From a checkpoint of a small image denoising model.
Model: 4.27M parameters, 32-pixel images, arch unet, activation silu, widths [64, 64, 128, 256].
Training: muon at rate 0.038, 36600 steps, batches of 128.
Data: trained on crops of objects in photos (Visual Genome), 123503 training examples, 37.9 epochs.
Rows from block 3, named by matrix and row number. Rows with one number belong to one attention dimension. Each number is 500 + 40 x the weight over its row's rms, rounded and kept within 0 to 999. All counts start at 0. Numbers have three digits each.
# q: attention query (model.enc.2.1.attn.q.weight, 128x128), inputs 0-127
# k: attention key (model.enc.2.1.attn.k.weight, 128x128), inputs 0-127
q.54:542517491471512564497424420515489555514516455481487494465516510494528437504476538538530518514486441502460435531469426483507497513522613491476469582450502558526561466487431450457489506409525505536456510456520522518479528528563492534515487590583583515512510519490494468463484407460492493519518393498487557488511518508477530477566507470461563427472444492510532457495506517567476452504504
k.54:571508558459492543459432435485494543461506437493486507501483515502502489527473517522520503447474446487486459532428449518497491522509624500474462527441491554546477502496415456417478453417544510521454476464540510526495539522555480548519476635556572554553545509470534517507482430467537519543561429496490571516498549480498518494550527490493518430496482475498526469507516497550485443475499
q.55:475518548441421461518487516493594532496530470510532536554485537482534465551496475473517462492567506474493483475506507475564569414541559487514535563476493439411491521527448519492574467430554559480490467569483546567524600531466510486542509470511485573463463442517507471485476474502518514508540526511499464503484430519490526494486499480454560519499517429407479435503450500408548490502530
k.55:493510525483433454531484472530586508556493480513548562524480551452545524526557478543558471556592527438481437482502486368584536526587546474425544505512500446442540510503475502450493474416510493548453468556490542527487552577433525480516523466468496526532422437503496469477493472486472502525547505505509476494490503533512524457492468471521534509473501449515470452439486470436476470501459
q.56:474566486538396450518460492479481497472500501471537472428562449507491568433515454513562476500559474457478441507543553551521486530476487458526504514484551500515540600544466507529472485609497505478524480524514511524421437412540535561553474524481498507472498433522531470507427499490527472545487492431505507479523542542448452453492553538470439493482464556543458527528540568532454476540468
k.56:448508508497422469497482498469513483472501502503541430445539459506476555452482490489581493395561471438466426525506542508512461473474503492539556485486525471488514541510465515544489466600469531579508472533487469508448457419537518550537494592542481512433455437530499462487408508528519480555501525432556476505501476600513445503509514525447451560506448493461467484539494535564479476524489
q.57:510485488482452495503471482497511472503487513522478501585455459466475467456511429536476507581499525423522520470502511490508501572474490515504422498528505560446517521469516397508509474483536497524427469495472542499428465470494515523519511529436473595502517481486490510574554529535470472535550568586579608442483563484511512532509487511463516558497455521550426589506444459446446479471537
k.57:483503522507420512457496521537509483507500526528454545594441458503497532472559456507464497492498528454552515450514502473463490530489529499513371504511537557429516581474497437503513505518575514490438479499451529529456446426501553511491492510469451586468543502468520529561550536490458519547526530566553582436498532417516532535513484480459517547530480562522431546538456431458490487490517
q.58:585505567528556483528538520519524503450529492441557505497542538480483533516406418524509547428499494572451496461544445507490495504464478540495459526487505585549517501504449546495505436410500512543503508522530453466499477417498527527459528416491518518508491571528539494490517523499499465575480428492433468481464514490507561415567445574556424535486511532499459528475516523486544452518518
k.58:566463552524526505482545540501534493429492523435549481510540554528505539536374447484492547393496502572481491463559479509493517488470493532491455528451548530580500523507425543524521468456502524578501475534510449506519504433538554533488505380504477508479445551523496498473516526571474504559472470497427471479483530464450560441574454527516485543520498512510462528515483511485540483560538
q.59:475511506446551493525574440478520494482457486509493499446526498466537537495435460468519521392516598477502490527469499539476520475558499547552490487483468525366528508528526498419470536509496490487549449482459480583533543508455487532534543442516504563532507521494493511473464551476533582493465508548567545466468473484452457512459584542456514453462526490474505471539400558521499574485503
k.59:482530488493610468549552424491569483457466497511510495444555497450539473492467496473584524543523591486475461551473465485498489483550468523527519471481485536372478461499541504407497523513478437525496487512504463537496529585419482493522515437448490510496462489530481519484446524504490537517447483538609541495478485533463448518467532519401496503460502489491488507520416505561459564498488
q.60:480466528513474458516430492513578459479519531531473495420507528456452503502474503502492548584524480464535491542483433482471533681489466518506510520535525560492524471474498517551467482499454451481528512461527453496482444548453425511491528519486528557471496495481549504433552578495496529462517497547509551508459534477483491499516525495602427466531460428576525500450481515436452444485477
k.60:438496536565379472549482508526514489505533516528442513487523553485547498506480526490430561502538496493570461494510491529501542501480531526541471487533537532496542513505434548554522527513460472473558504419458487538512502522511472513516537484567496530456479531434520500462578537482513569411517523545453533496592483415517487515512532477447507426533514496506560490494485556370480476532583
q.61:499532492538524554483471466495623496491507529542458486435535487487504433539506495456555512458413473533611474503370515486425492514478548496488482477509503463494499584484532464553457507496498507484518495556513480448530464517500517540597566508502465467528476531411506474442441464460493465554514528505416510440440476484527496539467453479446540510532515535499537517555460527489543522457501
k.61:474484530486584537487460454492648477511506513518454446444500460496522471512510483481611503512428480524558461509319491463481481528484549483436538487499494477471472570485570462540513500492509483554515515581492484454527455549491493532554524528470469465513517513437510441487463466442493455564520494475458504455448469545529486514455457491477525539529502531499519467515457495510513502469491
q.62:505522503449515427518459539471494588442582501511454511584558521527514619502510461448468483437512468478539510578566534490516550483427541511459488521503438464484523421498542495478497471524451573502497496509604464474477442523532541490519520427513435506448483507480517476499539506474548466492498485509507500455470473522501502506565485483425532482530420582499424505500506470529578512514503
k.62:473530503455527438529460535442512564456552486507451488573577506497523575496516519482470500480539431445525457585621502498553538468442525499412473506544442486451529457497545495466506437502425548532466540491593457465477441588513547504498492425535507501506482505517516487509508508541482449484514489515509501485425497554508475482546493505498510492468419558502420543473497463516548481510464
q.63:489543476477532509420494451546482535506539584478548564437535436503511537477480472451434461466478548413473491485532525440518436459468537535549493495510523492511517567498475400488512506470480496536551472542557460563544513590510480504488471472493482510489478486481483491494550516552466528431525539544433510467495480492402507521399544500453535556540483485475606525500447524529452465505477
k.63:491511461502551524463495435513475508506544556449564502424522440487515543457534477488448460568488522410482482519532508398508438526446500516544526519515520522511466585495478409459528465437443468562505527572517485547509453648463465508432485500483499506552507482498492520499561520478473501459541504488466487481472507502505472472424517552485482577469485475521565503501453541524453468488436
q.64:461496527499551419490516515555515506438500531498465491529438524487442651531503521458528486575513496479484499516440494357531469535468495478477466462520426548514450529531529482505391509531448493639470529454497490469496530462465475524511505460490539498518474523452538513509500520474491507470504492488548489508477471482449527517501507506563493494450480591509524600498445481505501509475462
k.64:496517500548495555436538500453510500538491543475412608476522474507526534505436472366462502516441502524510471504598516453550517472412527520527511402464535467488557518512492497425473481519525491565519490482498481479504514480526517596512498482516506531511541492425509524523483462555529511494487530566547503499489557429459466518533495424426512497458510558481503572509503582462492516501523
q.65:484496530490498530531523504436470496453524542506510539500459520520544607522508456416495458411580437436519559485462517436458482439404529506517518489507513448500465571490469485479476497522546521496517532588490487510509540508491453461560469481615518504544523521482512476472501468372502500504508476517557437443456475478556508393523508499533517518537523461541485510488554504445497491487475
k.65:500537447465549499574499503522498487522504434541532463463509476487470533489519537527515429523546416470496632498484497468568486431502496459515518520509466512501551525483556481516528509468439501507515555505432488493496461474513524413487494492431503504506478499504518484508510522412494481504528457469522504501422468527525511462459497685461525513414487487476481422511543536585528481457517
q.66:617573526482487505428542511435506515509511442509484526528503492506493529512474464553518451397465547536486439461547486552433489470515519533477548593430497394520490558520487491437486538497469524494523557545487540500495531565486503502468514457502478504553559512509551509520462491533479489486492489476513562426526459566477473439501505590453474491593498467567479532525448561479510512505522
k.66:497538547618488442549507492514437474476493475551524494465508395508501537516564471582459497522500433505484585477457498501595481507490535522495483433433493419446537444496484503472591538520454483468539539461524501509465498516493515479530499473425456530491460536512545454475489573437515489528540495508472505454470473531545494557519532558450492495450554554617517520520468487498487501507489
q.67:471499483462436406474510510458515485425504532473532444505501495514527418532604574523498520492409473526546460502537544477440475479512454528505493480607545507475497502495461556467548504553480523481496422517466524509506539440505530487449517460561432539460524522488586553527523527518498488507558544521545486478526499506448518523495483619572492552483528468484474530441453447459527476471474
k.67:460490534453423507508578502549468507516535466511471489548502485537526518542601489568448547452466508516510351456503533475518504511457524523521425499551514445466498513521446509515479522518553501544493572459559534529540509501520529461510520483490538492550501532466510452474524471496500507479458581561456515505535455387503500424538567552493499454554553498515519475508413520435498517549497
q.68:464607478484530537547435514497516496588529554503491465536519433496498523466550507497516479637487592493522490454500482488558484542500519450482507524436537455518550505507517514478575467512560507509506464498515475463479482604488501478489529427555507479469378496505517489500537494573438444471489514501543539431496515517491561407516492483517543489518509452597473499471509487529487493484513
k.68:547489524531492512405501507516483534616510561474485588505458460544520543477502513509473571476513507536529536440549527539541481468472518443522442483425569481485525547489436493488329516487526494497496519469567511502488526516489463478526532433522476503590567480529477558497487480448555508463559450538481500514525478421538503502514525566479518465551494491502553483498463522437507497504489
q.69:635440472562532523452482475492430481419480628444506495548474528477446372484508463549529463569428587504457554475513477430504487538501514532500512547522528490440528564501470505470538497483491521499484461504528474483453504456536466512542462468510449489495584482520470531472499464535484494482468450468475473559486534536473494554483475530574502516534459533497484491476512495522473479480455
k.69:475464479457573519541490484430509459431491491448531545500438502481468475563523495440577588491489439512494552494484515521440521454495526508505497489547463558511513594488549491478479509510461461473507365525587580506522514492457441419484510497516500524474424458546482492479491506442543505519487432489515470550512460558475448530470477583528502533418520483522491452494494512535469440480533
q.70:417458556491484455515503491552489489521499428470474511414546525513468548540573450513462483453425458495519565506525499534405501551556517502484545473541422450526521490484499495447406523529438506459452491540481454498470445568481479420489509522454549506538535504484513536489454519445482467523565522520505499568486499476444483450563509485487474451460541589471481553459485511422478497443489
k.70:457517547497528547424495509569499488543504383542482407514535515509518524507578496538498441563502462478478477493471510469503474425551450539462481484469544473562483419489519490534556504491436469475508586483482476498487511627475504533489515547454548491491514517514530430494474524527472459523515531512504461520519570490468495391518494383465501489554529484494456470526559534466469491482510
q.71:410550537453487484427502473548569497549472532495534391491592539470501598455552516462511468557564483473496410534462498416514468530549481494490521502519526515619516519484501505501587448532520485544482565540481575466491516475480463571484520494463516509525515494508515448573517533462528513525503517509465497495501515436523543427498459501515494474449488551544481479506569490492491479465539
k.71:464574549501503491441483482470550493551497540545548492551472537503505425516500447494523462319483600475478497521569503556417486508427525495511555399445505476536551475525501487525498512486488485446481485527531480470502530466496505545515485491491437511506535448508480475457472443450489463458580464541521466503488506504445487559542472556483521557545539476459501528502571497492488448490479
q.72:476512445451505465467562507527526528447502448499509367478519519544504555535493507479485514495522486487490556513501499386523525471495512547502534499493491509537509447458502491475517529495431531556498401527544569520536473511531461523474539436510498489534341446488530481515446453424533475471509545495497494517533542472482468528506536542556484473558518492399496489548473451432531546453526
k.72:476481473493430505592493500455460486537521605510480609517518463494500534480481490469427485540452519469510502492560513530530513450523489515501470485485648475525530562509474518480426482506524506531521613481497500525525496578473507526539542489466483507525570542514484500464434495451438503472465581548499491470517541430504491461486519510510507449420552461532464439483515550438480486512452
q.73:517531543542510472507470495584509530447523460474505421495492420493491420531491519470536491564562535516519549511568448594507517550510481504479509451682503492440492514504518533507534472484500490414487418487505390487507488457476566488500478551460508462505389476478477499500526484455446497474522522511492528440480580485582489498502490542503476510501512504513527522498513484485487493486529
k.73:484429473488576453470478499522553515537485474479526586469483542497472576443466532445514459470501485478484500537585497472405494471444486448510554572505486466463474507488545512516449497527459473495494338524522495499530475470496483522512513535573452465414634469509451528537476478602483479504486503493531519519543440530484486502486505531495509537539516498444478500500460532514500449490456
q.74:468485490490541493619528523571507510556503522514534550503472552532550467510559475471513520443473555474494386524504500486529533540450498555487487485504435532440493484511473513483474548523595495523476602529484510514522491452491501341468459520494557474498603515483525477458436531505498497498416525501529486561488481516426511537518517501571498500485517500512486468485558564502481504460464
k.74:458466505578453542471493506510488488484520603539544476557509512478489432491550498549420565478594545511494413507482502419526526519522528495491416479595467513529485503510410518527420503515487516605499582503454490479500516502489485548530503473541451500539427478478498555494470527509561493475512484513504457504499516481527532505541473443596531469461501489574496555497519438445527499485522
q.75:436607511477522614439510502490499518517477570500432479527470491480515382543485496570481464551484527522499449505514498572476535572446525503540532465547517514557531465504512446506564514497541513392515454503469501507517515465513502477521497520504474457491591448512477586475528476490503508546464556491527537467529418522469437467565486470521510492563469528498501439525563522454502478548503
k.75:485451509498544503420512475491496475553484498511489617433447502511473497481505467610544473542486526519468454495454495503549463624517483443435545541641504549531523453473535502483458468505553462544493410495581520485475487461472495586525520468467552483544426480455504501536532522536458503529439531478508541485506501539492484493509498491479501523467449511519467433553505467504469488489475
q.76:467510548594494506470491511483453507523510523453497428502576518527512509498483472490449518350458491529525516509518498535498487414554529503536521469447473465553485451486441520484611521505556517423476492483438466498477498545530490567497470556480543507509461495504469504502480494376545509538480505515501502437491497452497471502437493497390470517439541540547502516518401489475502526538527
k.76:505475496476544548446512504501536514474482332495510610490519475497462409423532469499516502629490516510508559506528495483522475513499482485483505570499551519475467522473461519461360489522478527552543492459412466482508478500486529560525489489515500489443557517483479462498488505604478495484461532492543476508467483541529513463538483520538503494482491486607488535479524489495493450505523
q.77:489458491497570550454499485404471486454518591518530584468450497473545593450525535485502569445531483465498442500491523439542474527512532500490469513467585535511537474465524484497373496513522497579516603448515511508501512487478463418511534524520486508556521534496439492538445488381513497457535489521538487517551444471495507534455490467477529485528507459529490459505530549435505494501512
k.77:526462534483530576503477497469511463447482484497520544544525469481496541541491507312546481515562512502475441457469471463499470549480488429493459478468498548503502583507480492502412525538514500555489596505467522527499481513501476538445498559504531498551513459545569608527488486609479485449443512498449493469502490506489454470431497543492508508502453456416477470529505529494515507484493
q.78:485557466493512538560466498465495513531501471498519510523547502508496454478376485564512527496456430487485454545503503459514491531471492448495444524591561461424513437491484478509455477478505482458495454478481475503518537554508535507566512529525580520492739521508533506524486455559492488489466415527474477529510501544492554496497478506483513537549473487460496501485487480524484499485516
k.78:520535532501547584525494484586500507616500409454561511462446534503496576482487458443567489579517487465493480534436461455432510547506456500509533501557400461441479463523526485525537455481529489499488492530479467496507448487490498526486485449435522510525359526487470476499593451541515501508510472524487483456469503584500469533451512458504495568540453522496508460511537510522510500501517