From a checkpoint of a small image denoising model.
Model: 4.27M parameters, 32-pixel images, activation silu, widths [64, 64, 128, 256].
Training: muon at rate 0.038, batches of 128.
Data: trained on crops of objects in photos (Visual Genome), 123503 training examples, 37.9 epochs.
Rows from block 3, named by matrix and row number. Rows with one number belong to one attention dimension. Each number is 500 + 25 x the weight over the matrix's rms, rounded and kept within 0 to 999. All counts start at 0. Numbers have three digits each.
# v: attention value (model.enc.2.1.attn.v.weight, 128x128), inputs 0-127
# proj: attention output (model.enc.2.1.attn.proj.weight, 128x128, transposed), outputs 0-127
v.26:493484451485493473477481517505459457492511512501525498512530542460486556472499503495473481469474502523510528493545486540467469462565506491555507444502512521513531497454482492568506463520447507486488499514499489479474472482537518473521570499490469478421489500489490527525473510512501538503514514504491509496509555510519520517492520496444472491495492515443496423536466479492507526470560
proj.26:525489515482560528557485466494459520513483539503520461514509540493488514496475535516473502505528455511513505454493476461507569528483449480533473503522451501468443549474497518448516492486527544510488524503486519476478485503538480515537507488498501544497458458512530522482471476484533514512488523532490575498526481515492508507475520488481487508527451538505504490467512460464441475473515
v.27:430517470525481469478474472524508515475480481518459525452507488489516561450499511491485515491553514483488503502496487513527507508527497515506521514466515507515487491512527493495483514478431488508497485486513499499507479486497506549495499529494473499589477511469485540525481487493480493510476541487459485504497538530463487507525513487569476504463486482453559478489563524515489473500487
proj.27:501520540498498519492488455487506472514474503494501495494503478520558496524484530543483499517499534498477463499482517549523530489438482516540543519479461532475491484490515462468527480510487520517505504474497474501496506497499520513429486501557498488486536505441486453445431482482502483537528437497466519515444461507523520548490510449501526497494466491504521478519482575487486497492504
v.28:472504497457515507512523478471493489493506496502471540495481516525492553497498473477499421454527536521519528499492493538456482526513488494491501525478489506455471528512506469540498525476516505505530464493458548493514440487492515517483495490471511519462528520509476526502477505458547497473516523525525470448470532495514535517503497506499470477535470529501527512509483499517519528447501
proj.28:534535482516460547502448494550547503494522473473592521516543533536518540496500495471481486517503484496495538523485450528497493485494518494526505510478485516499535506492478496455501463537489531492508515521494439521503534493498537488529505514497484482490510510542531511533492462463540455483512487503520475496529508538472484471512563521515460486484485425484535468529476465493517499519491
v.29:518482497542502516501502505506486502502484467495492494450527491466516547497481541493503487492484513508502497495452533582485530489481478551505513554493444518491521527449510549523538480515505531518484534481498502519511465496468495484527458487457519505523519451518522455521484508464466508524505479488494489492482527507561546481550497502548512513490508540514511436474495471523547458451475
proj.29:497479488513525483474474558507495492475477483491511500479503480510547475529449494484541514462486477497480408444491523538462489495514488470523482487564537489529523496452485564500492485538508513489478497526493467559520475514496511527512481508459473528504452478513482482499467500464499520422474466502481490525524496545509474510500490500504521493554565474539505549454485484491538558516521
v.30:481450522513476452462491508479512533514513502550510513484514504517477501465495453512534430522480494522508514508495448588492497501522525478503543508489476489486501500472480528514440478489500506483560481486523513464495502499527541447521481501522571506512474459506506489485487503530511483474501508469480532441492487510508511507509480506523453514543499523562484585507495512482500505512509
proj.30:491495508490512513498525515461488467521491518481519518517525441546489517467484483515496483523455495535497492506449526462477518486498522507445528507521505501553451533489492523479510550480566523539462486550520512511479481492530565489553513540475493479514525504517468479514535575517521453470505467458510496506445490476471493529503532517526477520493519474493477506491488518457461508487479
v.31:560442477515515543461459524532484516489519486516507465494470505518524534449482516522503547468442519519505509488507507503484521513477511500502504473501515476503521527514496456541544507459487512506530446490469511502530501499515511497499502499437534435481522523513449490539461453452548499461503459499514507503545550516547478489466492525493469495485488522437526492487535530518514487523513
proj.31:509469490472477522501466511521523498522489513481479518488442497527532518469516498530533503530543523463516465511491466533470504507561501537538481483472527516521506525503565544498496508496507470478463526552514532511556501536569464520481502498470531515469496514430507573472511505501552506495561537515518488502470497497473523472554458459486492474472492499473496510514484492462512487478485
v.32:541487467488478521564507527535516563441524506480514478519540510529507511470494493494516547517489536446533504507501516473497505527478522492448492520478472509513515478528486447534497500518480505539462459483493522515470495503495512487502503501525547492532502504501547475508488515480482480516511501478496513428515485533537485504508495509505498500526426499466441467483537512505532466493512
proj.32:520519528484498503494525515470512566489496498497496503494521544525511516491469468509512518503467487456495511517466519524489499523494516512472472512500452504518518447515467492505505539478502490501471515523488505513505531530481522494499460502531517471536482520499469506506494503481497482561476529494471482528532474540478434482530512524498498479497465500491494477537537471518485484502496
v.33:480485466478521543525500500533507486519492493520535520497492499466456464488496492471494513504467535510506497528514474513502472507470486529490522467496525495504522520483499495550485456455574488534510491491506504520524522496465481528520542477518573468489498475475509508516485493503502523492484483485487538489554460494463484484469484487492513493522532459492524503533468516507489466471556
proj.33:473531506495499463449493496518482489497488484539512539467504501502481504516510509479481477528483509484470507487516420504519500502460489469462479493496481519476536519507507484487474476517491513499460501482480536546527510476497496495543491492558532502514518467498497504465482509497549492451492482470514486481544475490487470514510489482506501480545510478510509526511497528518492481453486
v.34:522480483562498485459492514493517499492508546493483481517477489534526458523511494485506466516522502452510507527496518566528496500452496505482504513495527514504506484500494490498526493516495476511495489491514477502479446506496483495550521498460473545454478496483522505505523531531492476473541488552524475520536463492498470488439494482507536488505482503479494528519452485500511527472476
proj.34:527493505503550522492496508490507509503492518520453484518521484496555475475512534495504467487512489481544486493494515513488467546461546471496511472506493479502496509517551496542513505492506479516509492480514497495514474524526525532540477486517473490461504544480512508510495508488516470486526476544504523496524455514538494535459475500505525502505489499533507473504477475493513499485485
v.35:488474482483484548443513511519506490469520508481469508540505492493470522460516433532492492446506536506503493509471544488472446508508500492522497462509507473513482518515510478529501495512541495520497484500462483543454467491525492493452501504527478515416541495508491496507491534495500498469489519600507548493466509504493466498501532534458538520505473509510469492554475547491469477526508
proj.35:505508499532511524481508495488500458466516524516529531522548512499492499519533513560506486500496511508531506436517526505470416441522485506514469496499499481500511526492481510499547493478497501445478481481526494515493521489490493485497500519482490473467515467518479509511504544516499471493476491486493509506479486511506428507545491501473527542512510541538457517523478533515466495522527
v.36:482514514530505509468500490545480500459502533527526515483500501491536537481489503512483475396489497488478522470513483511475482483491502493511498487517488510445548511460484517492488501505513491478488447480477516507476490484514525474539518496507462541502518467505456508502505507498497498487503505468488540431559448474440504514513493497439497491532492530466479504553494527492494518505525
proj.36:481510516505511523510502483544494542472498518542522498472503497496506496447476481509507482480502535497464507508540507504504471514514491527529499529494492506478514489492493500483500505478460481485517528480487544534510541494536541539516518525497504500498494463493478515499533522522492482508489509500485490481522501464519538543460510463442505512515506483499476459533497498495500562493563
v.37:516503534520491487471511511505513517488495497498539502478476502492479437452444504532506494581513529445500512520479499528501487540477506497491500479504510478493475504500517525522519498543512470473494531502534511530480523538476470481470511521477544537518513493475525479483492510499480517508521505539495533471512574501491443496515523517509517493466479500526468527452526504531468536502498
proj.37:511541529510475489501480525471499516518507484507526503500521517512495477492468549505485494545501476483472519506454463487459467510534514497535490490532495466511516461502492507523492489516499489497521479471499490539460503490502532551470502467483500550455489500487531472475502471476512513506489524526506510475476539479509457549493503479520493481467486515492531484466529504509514482517475
v.38:493483496435486481524506519512522490499498494522520523484485524511547493504500501517517497499489468481527504519545477495490499458499462484504519502477510498509530485510475539500490525489449528503552486493483489523558526484468503454457527521500460485501494541497479508444516515463495516468472476525494495534472499494467457496480525507483500458518519473564542439488443520517507551527472
proj.38:511498492530523510519494498511570480499507526510502466494497501512548495527526512524549498475503485475517473522514442492485474485508485497514506498532532511527510486496489514505466548542572504496540536509481533504519546464495504481464507511555476496519496517512495476493508528504493501490494475522497501499502542484492477496537556513504494521521499477510502473463516513507507506501481
v.39:464475514490484481544510516474517497457485474550474462488539522484489483516513517487492488484460530467497491506467534536465514472535451530496510493485498489480482492496517476432535450511478519493513517496472483503531498512483526497483492508500500553528516551503459481516479507521498495500543483550510469491522449508527535484502534526533485513511505447538502519504540505497539507502496
proj.39:487506501531461465488495513512558531476482486496470499510532507497478497530525522583466480475483493467481508479468498534469492528484477503476486481526485482502481489519515474440523479512477474507502510511498457518519492509518501518510500521495533533500458542518466511522480462504510508493517527512491531464497493468515543510533516522498505520516488462501456477488514475506521527469448
v.40:479499492454515521558513508456498537513535477498514521508449472489488514499496477488513529500508522473523523521484480499510518485504526512457500500498513486477442487484508498534489502480475498493471526483489530513535496512482500498485503509542552585535514481503478504470510508474484535487492514531510524457470463490495549496540550473468575482492491480461477523511464483494519505491508
proj.40:511482506497534511515468532506490522520509482484510487526500487499484487493536519482494546473509488483519513537501455498502511498511506515486523471514512505521461503439498463544504481445524511472481521474473533480517487500514492481526500502516516553483485485473475465465485513459463523486480540511483480473451489494494474501543498489498550492513501470491455532522485517467488532482524
v.41:493505522500473490486505450483530456520479459537504490466532538476507492493515511514494554565484493481520494490479467508490474517479481500478518530513497494506495507472504513486480461491482456467479511506461481514473494494551483442520514510465530551489501493496534497520544515513505530492485426529504538540540483521487522495522498518514511483495482533534513483504463490490454477480519
proj.41:554474505475470530479512461507520486510498452517504507516515539482505493507509509499518542470483505475479496514463461505483437513483457511478514514503498518486501475531499489532539453533496519498464525535506521489485493502502487501517536518494484549476483514487501511515511526519495508503503477514476512518501511532460525500497474481496486521488503484495521499479496472465519451523445
v.42:502514483485482465531530520525509481508478502514490474531547477479509466526510490490535439530496464533513498507477481440499484470500544516503513503494511498479496501506473523497502492497539542543471492514525524470461580483517544491500517501509529544444483503505467473526514491510505496499503521537498495479493480494466534486527448493495472495498489514507494489520475452499505523453503
proj.42:486526492488532505528489564474504504480505453478502495513497488491537462542532498524532482487521528538504519472486489474482473493519459505501487508478499474502488529496522486508502531472461495528476508533463557499500521494500526520465524469514517499470496505495524496463453490485498485533503484510468512504503490513512504517505510491503467493516528454481506524548503492556480518472480
v.43:523491532522486503449490503517515479485451504527472498458493500479495535502545508477508510556523475524450514515488500524507454542516485503467504506506530502491506511475483516513505489494481513490481520512487511465481475487428532505506542515471525468557547476488478488527484484487463439507531550458484506488483565531507512475497522519535482492494505498520475475529498492519505493458488
proj.43:523499504494480503503486493502499454496463499504479469491477540521517499516540485497497485524504481528496508519512558473494425500492533498495444469517516505520518515464459458529488479505511453468507503513483538473513457496497488462496504492482544504533497501500519521493492485500503505471538540447486476486476551521510484529508514486504456526480519522493487496486549462516501474494497
v.44:482513573481497528472552545484507485492475481490516527475476466515555470528496509451502511512494504485535491500501573546518537462466470495496507487481493486465454523540513495495489461544480533463525495486470497563510517503490515499544504502469521502554526451508492479553448540511536526499494472462524453493500456494450510504526501499534528525499488524529530469530510544519519462478497
proj.44:519482523500506463502521491500480496477495525543512464496470484488566494522507466518455518527509475488505518523521541509531518499533446546484500506530464490503492525518496481507510481459500502502510520489431489543468521502521490466523490482519489522490529482498500503531524507498521521497490476516514478488471497472507483504485507513514488485499495500460507506539519534490494472487489
v.45:421482499547511501435569492580503491506474518476492502476505513454509539522538533473496469485500485482523491490502511499500523466493520520497491474522500500529510514482485453493501525522517477526489519531464491544515518501444499489463503503491473527458491506489470504477505488481497533488493510523490514457541496495516502511492510461502535485453512530428513447495479503470487473508526
proj.45:513558523530528515529561513522522499552507514496543493522479494456527504442507466510508515489475483551520485487526480500479522522517539479503496480513496549502484527492465476486512508468490461456515516502511494539494489471492517519515503541500511543529513526524504524518503460512502524515515474506514540502527483513483506494527520537510486517485544522478494504537483512542472470517473
v.46:489496491476482475496508498475501458511491515477538498523484461482510525537477486490497569580531518529467528488514480521518491517496455515452510456488504510505519495498488476448500480509506459501488526522505502496490501501511491512478529518531597460522524543492497500519504498493459483482512533484537489527509468504477499504498454509509489505460488505482494531493502532470484529513495
proj.46:532501499466508495516501537560486471443490501501524505499507463497497497556501504484493504486509497478421520502475512480492481462489516533483517492489512512514514512457493515466495510499528491488500527496512516523459472526499485527496469512517504494501525534479471512501478471472490504517497460529563492560478460489496488477490514492499476536472475531496497527485496487509527541509477
v.47:447477499472459482498508468496504497497504524530461500508536504508448510444473501505497520447534497491537508489553506460499500460512513495545504466479495524486459521522494485525517480493471490564526505510505499528501444489513472479545510489539479501508475500472448493485496497503514509521498524477484546499508478490440483523485547479448534493484497464433522468529485501493454507527551
proj.47:462493501490508495488493487523483479511526544527483500502539496516510490469538521521499519490467501450501513492512472478526538475545491493528533515530497546537492510519508544507490518483487446527502468545475519513515434549506481528496532502526484486485503518488505539488507494515480497499510515489525459535498474511475497503497524500487516516521542478477484504509514476543467513527524
v.48:532517499485505472511498483517491559529503480537520497476498466521483502508526534518505509524524480414507475503478533481511470482510547471511505489499507497499519525515501508505484511477479499472534555524504496506491464499490456516510473499548537503478504499510537488464494496466483478500465512534484497484455480515526546482487512502518467504496508480469509510510482513497489511560500
proj.48:529500528542499518491521468508482532510470503521543489500462477514494506498542531482481500461514476472452505506481529501481456491492538484519508508481495520535497572500512505511468511482496541468553528529506496491464496488498488501463508503519475505474536500532517494465483471515525478506477525511489508485499475505512520497498483517528474518537505446487497539499511515485496509540492
v.49:523523487496507494507500480524518475510472496516496515491471513504490505513495562502491477482489490515493533503491535473511485496481475490497514486514467484452454482514500522491460531514552471497534510444488543516507462492488490479535476527515554470481510533505482527524550530534492473486468520450519461441510545499513529489537478491449468502492494479487534502468547493481493556525484
proj.49:513501464466506544456495530505501496519472504497479485483504485509488497509485488496467479487484476538515518494483479526504485509515488517519485507501476487483508543522488542521493511515478492496557523409482544483497491526464540516535524535541551504480473495548446484530488506519447482474495516507494514494493497534490481491545474524504495490469500501451528527462521488503511496479514
v.50:502524528552516516492549529525531495488499488485491520515477494509502489486454493496513527559481482449490499498483514466493486538497466493513525528487485503502527475506496537526446516491537519478492536510533511519476451532470520522501528474483478518519496470493476510474518537494477458515468513529493516584480436495522528526522491493529469499498494484534466507493514509504476503502509
proj.50:516525490530519497524554528520535526501484458471477493499477494504526498531512556482467501529469491495548533529453514494536512528513477500566514524505481537448541446491514487466489508468506518499482469522561481500505468504537483469495501513524469528510498484435485474496504529486523470507506489501519477482497464451468510485515481475466461451507485530503499495468478488507502496481492