A small image denoising model, trained from scratch.
Data: trained on crops of objects in photos (Visual Genome), 123503 training examples.
Rows from block 2 of a small image denoising model, named by matrix and row number. Each number is 128 + 24 x the weight over its row's rms, rounded and kept within 0 to 255. All counts start at 0. Numbers have three digits each.
After each channel's rows are labels from the 100 images, of 14976, where the channel reaches its highest value: "colour at peak" is the nearest of a few named colours to the mean colour under the peak. Only what is clearly more common there than usual is listed. The data: crops of objects in photos (Visual Genome). In brackets: how many of the 100.
# conv: 3x3 conv (model.enc.2.0.conv.weight, 128x128x3x3, each kernel summed), inputs 0-63

conv.126:126127082124106153114114130083137121093105129135077107110112120114117171157135156141164093165153165129121072111098149151106097116147125100155120140146101103121188119124130149109115145089152121
colour at peak: black (47)

conv.72:124140113099164137105134134137134172070119143127132114145123121093118158089145116101117140090167113179116162114130155116165070087125140140145145132109130142100161084157119142096159111110134123
colour at peak: grey (64)

conv.4:153110176134136135129189127149102126169140176103188139132095143130134086113108099115098098101121154157138100099114112148144111123149111136126142129093136111129117145122154200124114116150134093
colour at peak: grey (61)

conv.101:112094137113150170120182115159129110178115109148114180128158100158183114106114149128097150119130150141156133088131094124133153132138164113149116098142089111102086123143139124126108170126186100
colour at peak: grey (68)

conv.127:148141112139145103186106152150096108107117095141100111136123124112135155141115142110156101155224150107121085152157109130097102107153127136162124134152116117130145141150142088151130173141125166
colour at peak: black (82)

conv.28:175133152148154142094201119157132123139152207081176136122135127111129076106097119125113090107083145147119122120140129158125109102134120127158119170104136112135122123130159175124123115144147138
colour at peak: grey (75)

conv.107:117137136136107113115122155109109062133099140154095128094186148096123143121153145106142103137146125127088109115127150142099125119135135113163129155137140118137142112156148144132135146154132126
colour at peak: black (99)

conv.113:167089110146141144094184122170126161153110171094164132107114164120136096094109103122104111114087140163126109092091120169149141138123127138149119148119159125136120145112134159119144103134134097
colour at peak: grey (66)

conv.81:117065079134069110112118132110141165130145148164143133150173164109142122136142107119142159149157086128167121174105160082169195113111174101145165155108153121137136151108120122113121124164154132
colour at peak: grey (63)

conv.5:146096118122110165157176122134112124123105130130111091150125159124140145139144081116099143088080073143170140103133140094137123140109114153134186136107138160148127127117131093132125114147133100
colour at peak: pink (31)

conv.17:105176121107156119141127116123121117149117072100101120097093144131144120108141135102142117133143130140149150074127129136131148124144109120127099116100101098094114130183116104067124096138116113
colour at peak: pink (25)

conv.45:132148135078146120110122125115146141155107133160096166154109126152100139195147149106140127116153173142165141091128162155149114129122106094124142128109121119110133123138141102119094113112120082
colour at peak: pink (33)

conv.51:163150140141121127096152126141142117156081140087149105114166139118119128109128161137130088128097150121110108125092165135140112120134149125164098141096144141124105131121166140126151136165133141
colour at peak: black (62)